{"encoder_arch": "swin", "model": "image VAE", "dataset": "photos of plants and fungi (iNaturalist)", "train_examples": 90422, "image_size": 48, "crop_scale_min": 1, "horizontal_flip": false, "translate": 0.06, "rotation_deg": 10, "bottleneck": "kl", "downsampling_factor": 4, "encoder_norm": "layernorm", "encoder_norm_position": "pre", "encoder_activation": "gelu", "encoder_mlp_ratio": 4, "encoder_head_dim": 32, "encoder_fused_qkv": false, "encoder_bias": "none", "encoder_qk_norm": true, "encoder_parallel_block": false, "encoder_inner_norm": false, "encoder_patch_size": [2, 2], "encoder_depths": [8, 8], "encoder_widths": [96, 192], "loss": "mse", "latent_channels": 8, "decoder_norm": "groupnorm", "decoder_activation": "leaky_relu", "decoder_weight_standardization": false, "decoder_channel_attention": "eca", "decoder_widths": [64, 128, 128], "decoder_blocks_per_level": 2, "decoder_block": "plain", "decoder_attention": true, "decoder_upsampling": "pixel_shuffle", "kl_weight": 0.1, "init": "torch_default", "residual_init": "none", "optimizer": "muon", "muon_scale": "match_rms_adamw", "lr": 0.0021, "momentum": 0.9, "nesterov": false, "orthogonalizer": "polar_express", "adamw_lr_other_params": 0.0015, "grad_clip": 1.0, "steps": 6600, "batch_size": 64, "epochs": 4.7, "lr_schedule": "cosine", "final_lr_fraction": 0, "warmup_steps": 1320, "weight_decay": 0.0, "adamw_weight_decay_other_params": 0}
Rows from block 13 of the encoder of a small image VAE, named by matrix and row number. Rows with one number belong to one neuron. Each number is 128 + 24 x the weight over its row's rms, rounded and kept within 0 to 255. All counts start at 0. Numbers have three digits each.
After each neuron's rows are labels from the 100 images, of 14976, where the neuron reaches its highest value: "colour at peak" is the nearest of a few named colours to the mean colour under the peak. Only what is clearly more common there than usual is listed. The data: photos of plants and fungi (iNaturalist).
# fc1: MLP up (encoder.blocks.13.mlp.fc1.weight, 768x192), inputs 96-191
# fc2: MLP down (encoder.blocks.13.mlp.fc2.weight, 192x768, transposed), outputs 96-191

fc1.318:135122117150178120128105131154124108146135131094166133171138104131105107067179103088134104139159145128140181164131134128058146133109163109103140128187112139114122148138132133150182136107110126137138141150168125137128136122138139094124153091126157126143136134126081170079135158193152076113
fc2.318:097149135083111173108149130167122178119117088130159128114121105111107125132130126148128122119123103084142124125122125085145167118070150095113140152125125149145150087155116153139135109118140118110151133163188157115125134108127129109157131147115100133088161166156097156152110164129104114151
colour at peak: grey

fc1.497:123108173166114170109108126161142115124129109124119144133097139145098158150140095107110113131116135138168108147130095113143124142139128159145134131112102129119122143080112121154131161182153126150134126140129151071102145096127138130138100079104152130145068142106090095135104139104147086145
fc2.497:099153123145102162130087158156118087125128137123125098123141144136158132117126113133142099126150118129171093111119126138079147138130147109134158128097158139169153102152119104120152104112119107108138131138179195158108109093105123106143073088100157112118128163130092148136135108120088124171
colour at peak: brown

fc1.43:172114120158154101112123105087141113132152164127136138140118144084140126152126116138114140177127165143180130117133138135136140091081142149141151093145129137099113177156165147101146134115120155105107123165127129121150107106116177120127127104158139089137134090123110114122119119120116151134
fc2.43:084175165180143112172152164133111134164124124130132110120108152130118111125125128148095129100108109149174099091139122134134170115103096125146145148164114148117157182122137111099157101153135117111120114157143152115129150067144121134177100128152143110125131116056142113112109111127120159145
colour at peak: grey

fc1.615:130146158199157154150098099110096095129117088126098094159108138097106127167117126140159170135116150137095140157127138151136182120128123111144111120104138145139159131181146168132111150095098129144148130118119105141125069133146134147140117103093118125118120153105118119134114109116139091141
fc2.615:160122069114158149132116134116152150113135124144119160116151141121087142121143094132137120128176162125142110110101117143146134098124119120120162148135126100111110084109201104115101142156178096111087105089120133139110199118115128130169180146142180118139140128105137135128134120140142148096
colour at peak: brown

fc1.715:100150112162137143154106142138145107125147146145146149159109124110144074111104127153105131107140157120107100127098172110120179095125176128138118107098167176116172121122089155175105125084145113096124131159125070110124081111110139165119127123161179127106136114118121149141109093147172111115
fc2.715:116155192132133134129164176128142106154121114110144130082118166158098144152114111121117153122148135107071090145132097176127090055123095121106111141132111116183104101132150088126153138102131108110085104130151110160148141085126136107128080146118086140134142173130145162131171147098125143128
colour at peak: black

fc1.186:130122134122119095129132108100177091079145145118098137130147115136105135129112125170139123142137149110125105126151098172109135115159114114109112093154136096145168104093147115131109167117125114160110151140109138100127181117129110067121118118116129135135126102125155116145144132108138111118
fc2.186:094116121178137121137129143115089099099104151151095116122125138147166156157080089081191150124110142136105114137104110129118148137124108124110139120079119105150134138138106120123170117159149120144130094106128162093138067112127159070153157144122116133112098125138157160084139140130142145153
colour at peak: brown

fc1.638:146160131103121150134127110197132132156133155156121162131063124140128144137135122125124136100147112127140093124115093147146114123134130076139122095111078141113119120116092111110131141139137088138136146125097159083123156164146084084117150103122154122078084121143094155109127120143166143125
fc2.638:100134123090169174140096114128120066127130160154119114116137177133141134123149111127145132172134151117147155149140108119099101128088105111126147148110187105152145088121104123146134112107115117120189116130122140135106111123111154080116123168097128122167108157178076177142157124141127105145
colour at peak: brown

fc1.234:092108160131115138135104111181110133147153109126129118161144101158147067119099060102111090150153158125126123115089094146144120125139133137105116120147147144182160137115125091116137108127143140150108151179125105146139147138135163111163114164108129132117133140155116127095134141156115090077
fc2.234:141155130161111104109134130114147084116102126132130169133143164115142154188135155161121161153084166126121130113142133094129122105105113127119127136123124123115124092131122098173088189126167160116166169091123160198082107136166121148154125140100113138132117094113153111113140119128159142109
colour at peak: brown

fc1.517:176116146136176120159134123106118111123133114123105130126144129123121116092141089130097134176118130118101102114095129188136148094139075158154133151136135134124122120154123146147125076153139153150174154139129148096157146106139090144142077101140113170150105135118121170158132135100144120125
fc2.517:185093116136081131087138170112140158132166123117089129118113100104143157129125116151124136125132127110137167120114117123137107140105131122108166099100166141135081124153137130137143193137131107165068068140131105122149106141122146078124102157117149077109122117141124128086152134159109145130
colour at peak: brown; black

fc1.514:146081145080142128153163092113108110172144103120129181170125141153097127105158108140131157106105158119106147128135133179128158172165113132103117117135118106142161127141147120097141116103093141153135119114123141138099075112142116103181127125140120138123140136130101134147091154120125137110
fc2.514:160146077104089159116093156111190141133113160110132140098105097105120121136135126138130139152142117097178131127118108143182093164171135116115135132122148148118105099133150176100106167153143062152104129110115114100142096113116107125109140123143105116145153157141107098106178135152121143134
colour at peak: brown

fc1.135:088124122132157109135137140112148086118111112122123097106182122135125180095093123112076156156102145130115129152170173123160135145146113151176150127091124115123132122159082152143129139124142119117133107157101135108133140129131077128095124115127160129172154093105179149128173154106105098139
fc2.135:133111107155093150085117118129090107142143190146110144118132120088078121158139124086118145171135140123142103140113160125121121139123130129136159125126129127121078135127197121165078117147127121133129138152121125117142119143130130083129121123147074153140130109148110142112137090111134090172
colour at peak: brown

fc1.259:106126095150142112162107144101111143109164101113140126165156118110120078110107112097090110113102125132110113121117083129084112129100129114122073124130148114164158139142104178147125098116128140139177141180148117113117085119112167103121124144120157118176144163127105152162112122118127124100
fc2.259:112148113151135179106125138117107096132132157180099131138088129145153146160126162142133128185123144112128115154121098127154147108148144130133112085137143145121124086136121156145147164149087134125137116102111166148149106107155103136122096112124135110133155119123086116105125103103130115116
colour at peak: pink

fc1.177:132154150125141120165133138122149123090107137157131115137140115140153092150116124138159092130204139156133121122141160081117113111140131108120175081137147120108068112114117130081146118181180163120110131141132108150199113118083083106101170151119114101127207145121139119146147155132149144089
fc2.177:146136155100128107167177133118112136162103122109155152101129162066132103148094152131135149124119149118118151160129138121153120144132071091154098183133132144147151113116151119138104106132104146137140104136119096118080109146110109186125145133150105127114121151097168154133090134116121106119
colour at peak: grey

fc1.148:118113117132121109115106125140126107107109127157115123156101087139082104124163185105136137149130144118125118133106129135089131141078143151087095081105082130115061158131140107099146123070131166137155107107112144116156118110155156135150154124108095119135121159122093108155105162131127138134
fc2.148:160161116122134124176143135147092110133154154159102141069157163120147133121133167140129117137114144114141152167135107126145098107129110109143111144122158147090151135135127148113120149098151099113151130133105103177104152111128118112096184172110150134119128095090139139141141149143120103120
colour at peak: grey

fc1.110:148124151112114121111142142144119094108120110142126100158170132163127168125136120115080124180135127162104132142118179154109154117141148114145130115116136124144077154114108146121085150153160116102101152136095132086098136134147071107124141072169148114098097119107104110146175154136173096111
fc2.110:118157066126082160158116114139127136104124148152160125159135133135126125121145160135100114120111087148115119108102111076142134143152153140134099107125098113130167169113153124136072098141123143144096109142084138149112155136130133123121111142160143143112145093125106088149122134116128123082
colour at peak: grey

fc1.66:159129142114114137143124139139135113143122146174126141107075129127174146150114133141133134115126136115127113126169116139101116123130162119115119134080104125136091155164148135144127158157104184139133121111160110146166086132134110119106128144112143086122079132147133119149145140084129139079
fc2.66:158177147126117144126131118115118128139142103118127158125102111120117114113170101109123106113139130139158181113107145154136096101139092122158131144127103138142138195119142128175120110153138098147062129062146139101080168108145122162153125154145107109117144124132067104129116102158101135120
colour at peak: grey

fc1.719:166151147118123084108162144119138113176130156134126144126145153137116101128110137125121155132137138124151109152115190117129123133117162158114145087129089188129074147159132120141126136117099125125123145104107127114152140110066104110191136111146145132117119140115049154131148160126157138139
fc2.719:105105104147110111090128138123095188170130145144136144115126148110103080131200145144124095106102148146114127130106109160182146159123113149133102122152148179151170064137152121121164151117131133138116100119141120157091105081146146128181102151110154108130124129108093113163145138113120170061
colour at peak: grey

fc1.104:174147131167124087108119124121137138149132126174124132143155158118147120137143094094131154118103139143147143104137122146119128096156145060107093118125110172088124129137112124122073102126131092124120097137156107157104047165120103090097146162126087149081137123120123134096117101129132126138
fc2.104:102095168101132148161147116107096149171169116103100134150123091113108126097114127133099138182113116132129126120113136099136115128101138174161122166102137110121162145110165141116172141131134119135144106142137152139124104138149135095170139106129111120105119086164125151129108109112120139083
colour at peak: brown

fc1.531:099129179122121136122113125118104110134144153100153117137140167150117137112092115126146155127134169124120106163163154114123122138094130111124091143109194122151163131189134108111129112115126172106152135147094114137051096127138129125117144120114135144164139130080127103133149101124126171113
fc2.531:130153071119145130145129161123101160122140148143104158167080130108102121156140150114130142144135107137165122169065138132124137147139148108122123131105100105117085182139127105124124109135106139120088135170165096137138116146100081147124094112120153134127089115138089145121166112129089119123
colour at peak: red

fc1.166:128157151135142170120111149135095092149163082151122108175129173094122135113135080095119146134109137101120144137177126165086179135135091142111122132135137146119180151177156147150115117102144126173154113153157110147115134154132125136076156113109125133174137130132114136143100119104099153121
fc2.166:133088066144109173132123167123141141135108136129091118138110157131112166184141147124159078109119155144149093140131099149105104114116128101115141105084135122132095127146166114105121160103166121117141135136129139134123118169134135100141179142141098113107126115147127142130150107123121129119
colour at peak: brown

fc1.451:160135132124144095174191129104150115124155095104144112103139143177119121093136127116094142101113104110105139091145172135116149125130101141146116112153129127121139105142162125115134138170136117164124129137107111140149119129152120129109074139111129152163157145094120165175123133115078159090
fc2.451:085105095150098152097126182101119112160145119130117126103131090102179120145099113116136119132147134129148085156139113134154123108133150112098141179101141115133120141156155140180100155149131117114118135087115148138150118148120136113094160114153110143118127125134126139107106097107138116163
colour at peak: brown; black

fc1.376:184133161128142146120128145130135106131125129142100089084138080163130140128093116106112122131129147186131138134096112106115140123148166129145136117111124124141103135129133156137150108155128088137149130178135121101149164116149104117157155159098099139117151114132114121118125153131098105106
fc2.376:128097121155136123140101133145135120122129136130148146134104177119119139097092136132130126110118186105097140094133111101132119097112119093150147107149149132104114118135123090127062161102136145158134162149173085138139098117130120115137180132183131059121122190154128167168124151121112154146
colour at peak: grey

fc1.117:165164162098081107156139127090142090143153131133118162114100099150132097100136155133129115102130123098097150133106103150141112154097101117091097101112118103129098117083097132131145149125108145134137127090139136143110132125146174104148142131138102117164155135146121105182103133139124121113
fc2.117:158073150132145159132140123118122147097126110154113123142107115152090143138149116093136137138149148142084133133098128148114129084154109119146153123137149156117161136129127095116119142116099108135111063118116084142144107155099136057132129111086096137099198200091152158102164128153141156121
colour at peak: grey

fc1.124:153107133142133114142117085101128105131130137140118117132150120111127094124117163140168171130130118077146113123108157133133114144138119093148088148081116147136087124139118131143134121140170125155179154154074183123109116132173139093168135131135084166159122140129110123129089162134140116117
fc2.124:144090100170129116102080143118113141151111134131122121113146119119164162154139119113137174111121141130133136137122085102081124131120171110115130125132132151125151128110113134136135104099127124176151099157081117166132148093127132166110123137120165108101170125076110148168171122133121142079
colour at peak: grey

fc1.44:094147119129103110155146145160135134140118120114118100111113105158119181126112126093118149134144124131148124177123144103190143137128085103175129109131120105127104107122152172148102134153104137152090136133111119078154119112121104120156127134121146114100138123132124180120159159115134180134
fc2.44:173142100121105127145101163094124115091154123093128099141135164135110125114084131085134112120120178125137116119126138118091143169167109135119124130112159085064107084127139100173137144162143156157138137106133114115090082108099122097128184136112148113157143141110132141107105097134126113159
colour at peak: brown

fc1.539:141137145141142117168118152144105124130138134101137103141122094081146145156078122139135143119095152090124093136132139095139097155130160112139106111093128140159167115101161144122078101144164124149132163176089114146160154120098125150127146118146131130142145121130107134122147113126137116092
fc2.539:098090089108180149092149118106144103126159123138120181125122118139124179129134124127145136125104113123151152134133093163123170119102082123168117102155121076125118151130134120144171135132110138115138179120205132137105115142147167109112104067170154132104147146137121105165094097110071107112
colour at peak: brown

fc1.147:149121122119130112131131150156088147100130089147093094091149174147133157110198124133112143076093131097118112152141161119148132131183101121147137056104117151158117131112139103147110166116107093137129155151127129112111120165148137125146163140134149113098121114131129167142116124117158167105
fc2.147:119115085164170126169143112116163135108131105123149117146097122117136144139105140095122126172142123171130100116110118115088168118145115183074126146170143137131123094180134154161113086144129142114100155109106133115079132123140138123137103132105147150136158135136167094113162156136119111125
colour at peak: black

fc1.601:124160183132162145108147116123097165120137083139135108100114128140168101112125100143149102128122124105116105096110134120139119083106162140125099136114133143119099095134092112131190135162166109100105117175083118122131128150136139087120124164113162140122114122114102154098138116094145153079
fc2.601:108093096111113130143152112133148121123096135138133113105130125130127152116120140167110159129143089125137111095131135155146124128072095125124168096146142151173151102132083108132115106114132128105187114156178147152116146123139154114183128116139125139124157158168125178151135144114152097103
colour at peak: grey

fc1.438:160137127101129103114146156155163119163126107151165134080136131153166096092117143117120110127160118122172103096110127177107130094137125107148105122117121148104085115111091096115134122135132148155108087124121092090133140137115120128084149140142145123112125154169096160088116123141137169136
fc2.438:085101152098148115155113164131121119134118103157149168102119105108115167136141150103139140110121201123130114108115110142121061124143094129116152116100125109122110140107162100148099186139079115108157155118119073094132099129112114110119106147144125122104151159166113133135149107110153122152
colour at peak: brown

fc1.455:110114108152111108165150126109167153121158103113123143210124112137126124124106121143111183147161178150150132154167111113127100140133113099132088129162107125113097129113106164102131102131126131198144123174123085081153139122119098119087135152121124112150123135115107143137140142137124128111
fc2.455:129129112177102131125150157114118123118117111159154129104129115151179152105108108124111145132093174150107133090100137103104125120124133098108158146129110147123116165106112103159139111127111135138144100134165111108115078134138135104106171127133100115106145157126147132075123137116118127185
colour at peak: grey

fc1.355:129169160155128152133123151107125119150159121169130082118119159151108157081169104154067139126072155146074150159120124152119127107132105097128132128102094124119101148164129140165130121125115159115141156115093113117123107141129125144120122069147112147159118110116130128137115150098163121148
fc2.355:154111136143110110110136144118073122125132131108094152147115093091085121166087114120143131109153117145133169132107101104119151103154105115160132079128109094082081203136130089121134146151119140170108125150163112117128104120139100131149089131149159135106141106129099110117137122153119148116
colour at peak: brown; black

fc1.63:121111125130100179124164130128108134140162116141113147159132100135108144121139124148113139077075094096119171107097125126129095121119131126157125115139102127132152167132067095130090117146136149125136109162106122136116124087131151111122150145127152185151149119116136159108120150088100157117
fc2.63:119095150143185116132108128087138092143081099146129149119161161135100151097140132131128113143147138102106097166115132130128139113141134123093135089112160118100153115124158084129179128117139110114152164123161134175138100132140148156113104111098113090110155156155147131138160124179150125127
colour at peak: black

fc1.506:093124118162138121159119106125127106088140139152138137153087159134094147096093150128137111108125146141116129126149156168112140146121126075163120116124120118110134110104157116123114102125154094131099146138122133123119102101168112125165170109130130178119084153104122133138079115107118152144
fc2.506:120122097191115111125124132114132104176112175181156128117162138157130127132132139121155137108106096139172136124117124142129135129150134133151182118149115181169132148125153147174151105131129123163090125166165162146085107097097152102115124110100196145101113159107129125139107134129080122081
colour at peak: grey

fc1.445:130131152084107129118095138152124084179111127139143141120147142170121144127079122087066119100114129109170133113118153144129159146115127130183101136102082138124119156099095139169153112122095161105124114161166114128117070172114151129145179120116124142121159150127124097134116126103181117120
fc2.445:094096120160137094119149116154116132122115127112128163151137147108091104157163121150131128178116121102104098167151143123140118114118164145063128102158149120085141171136117096054102112180125141153105126158117104175126146166173145131085090173128142121108100101126128144107072090153127165133
colour at peak: brown

fc1.311:174105142164090127139106135180122119134157112127153094144138082116167119110118146116118167119135133111090114122109125155115155101179153097133102139143151122127131151144110128182150150125141113149099123121128140131086137133107115135127104082146156165134151133104083110118115131133123168143
fc2.311:109107100133180103115102112088146132102155125149149150124129160180103145127163120133188113080112175132116123101156122129120121131123157111141146114140119098137133151148095129119083107094120148113111133151141136162121116150128139133128123149115109127105144148109115149138132164120103112100
colour at peak: brown

fc1.127:142174148117130112150148132094161116156129102151128129129111141112166100118131130118129141140133152087155065129112125107105104119118120167128139116136121122120094163135152137103117124160116102167100166153090140098117144141124142123164145099121149132133133135141116102118073178168118132151
fc2.127:129110069147119142142141143142091100152084125177145149128118171087146132146071146124159135113142127105141118134129125126146139164144113124135135114096124176154143119152143082104112153175136121126135131205116126143145133090136099157161178122109129155131136100143155126145111126116111122134
colour at peak: grey

fc1.260:143147125155142106161116085132108075160099134112119095141136089157130126102131087111121193103112138155100119135125121096105123107110116111153134147122132132143112120143105140111073151140112108175166116174132101086137098146116126118105141152106084159131089146085153135126125101132155155090
fc2.260:159090148113117148113142152098120196129163126109144187106161153111123164123099125102130098141130176109095108126122135162127127106162109135078165111141118147106137127125144129158165112132149160139109110119143158107087120168146143124162122153129117119134131155127105100120141141106111102127
colour at peak: grey

fc1.479:124123103124156114107100123143130092127118115153151163131102053161127135186103125098100150126153110128111166142172104104101118164116131120150110133159130145137157157088112122168123107136126081136170134097105070135098154134153098160123154156106108100114163114119108133132127129113095161088
fc2.479:135131152169111143150137120100108140178138141113103126140121163123113132091184109116152104103080139148156138097098120116140171090150089099132118090114105095131118141154118101095160110112135127122112149126137165102093133102109172124122114134134173167116122127137118143125116117106128125143
colour at peak: pink

fc1.377:088144145144137108118120154113155099108106123113116149110147139138148115065121107110072152111086117111109107131094092121161095096107092122125172120155145165136116139129099116111133129140156107121140089184109123157130150125142154173134118147115154115144128126134112154165135148115126111148
fc2.377:143105099142113159156102108149101155109122134122129111116144139152142117160177087167101096121186152129112153136170103148164118107151151152096124129140139122120115077134149121134136145164149116161127082092073132097112162144065122126134146120128173128128122134142107136105126077139085205099
colour at peak: black

fc1.585:082133083137159114140124174138146093128147120135151098151145131126110165104089113114079182134083144128089165104175143097105158116078155103147167145123109177114127151160124163156107124145172115117167143097117105126148131115101098110113158126122119085147168100102120118111126123110080137152
fc2.585:158093173127106108133090089131079109139150154077077155126101122116135132151158122087139065130135127151146136126074119155129133081165093142137120108124122057130108145140098082104118166138100147120107121122129150114096115097163160128143117138145141170085120128138069132138159097138128150110
colour at peak: black

fc1.401:134101129164094147181160098129151106130181097125144104156139102123151140153145097118139124136153158122130147083173123125127153117142105174133139145143124146109160167152138124184134118102135097107111131102129116131151150065098087156143124085129142157112157127103126111100127122149112121148
fc2.401:129131158156121150155104143121135126121130131149126137123068129106124097128159114152116130132100145125102147117130139140119169118089113136096134120132123144173138125099145132146155091132127145172105124170137158137133186115155092155159078100106151129141125146129146139123132126143121179082
colour at peak: grey

fc1.567:122116157087102125148138084115148108137091173122138164130134111121119073127125166162171117157064114125105147114117127162110123139100135141124132154127146154129130121146105150144139111125103124162113137141085179109107145143112158131146124135147102116152123130139125103141073115118098088146
fc2.567:114110116151118094103129137143129155143163102124120131125118118154145176171092101115100167144133131149096109161164113116105123101134119108130144122136131142134132159152113089158143114131136114122129096111137137140142101147098139140139139134081109133125081176084133137133162137157127114176
colour at peak: grey

fc1.668:111116156136148089123121127130098148134129111119142150141135107128143109130101159085115131139095150149161124164120167103108135117112126127079149110111151093107117112154131163124116102122132179135130121125153116132139128130089100156135109141106156127126133082058153125167101128108118150159
fc2.668:154128112150119152115138169110157135136096124128100110118131140158115126135120069166153099094125110128121117135093146083123144120143138130155139162091094101146141193120139131154079110126124158162157141128144147136079095155116168147129130123163133138117142108126126079133083130169108097119
colour at peak: grey

fc1.94:143122141118132090111103128121196148128158151157117137197121142098097120123139120146139143127127134133161142175105113146119145125118126097141111098185143107089090138143156130130163123114140116119128092134133122091118137132119077093122176120147129126125098159152082142098118140137116131134
fc2.94:091134109132131126099119171145088138142154110139115124119089126135105100122181083115143154139128128119178097125115112122122138109155115137127116138146143094129136095130116168135132099077091145164109158136130112113160118133126172153079135148169161133122154133104134105136206149147093156090
colour at peak: brown

fc1.180:145120120110093141149146113149121180118127137113142129116130142164133106114138126120122117126112090107080112132060090114145118091119125151117117118111113100151136143100147169111132096147181156133177101144089151140147102112147142140158099135170106134136121130143112140105121129151116111107
fc2.180:124158145149156126174158130149148084121113106095131169107124144083116112135104142137170133081141185098158109155164135143112155126105114102150120152128136157159115113105137092128131150123123127092129212154079118126138150131132153144123138131086106133155128156103113136144163110125114118146
colour at peak: brown

fc1.535:103128171133146143131164151100132124169160115147103088096166144128139158130117143128100137093088104118104121142115094137084126130108109106126163105124156146124077116134151121127115117151124119118133135179107135166144138121151118142107179128180160082116100146138121144145120100118105113112
fc2.535:172175118140122113119159060116104139108137115110150152121091133143116087129150100126161094155152149143101178094119129135177139127140108194131120109146117130121152130098121140157107106141140119170132090090109113073088142110110122169187092153158126161107137113133146088129152129144115171122
colour at peak: grey

fc1.254:155135158176133142100117105064117105152093136134149086100121087127166120102087136175136191125145167142107096115150165114129104129136172118106123117114140133111102152168119115122147151159141135103133119165100123075173136141156147093137109136181127138140100148109105140145121122115142157098
fc2.254:149096074153104137179101086131117130157118154116147112147136126164125141116077119126120168101116108119118103089122107046136145116114139149114138122156114092149164140103115120090138103131139137100159124203130164145138181165142150143110082136175149154173152111118091139135135137105149130117
colour at peak: grey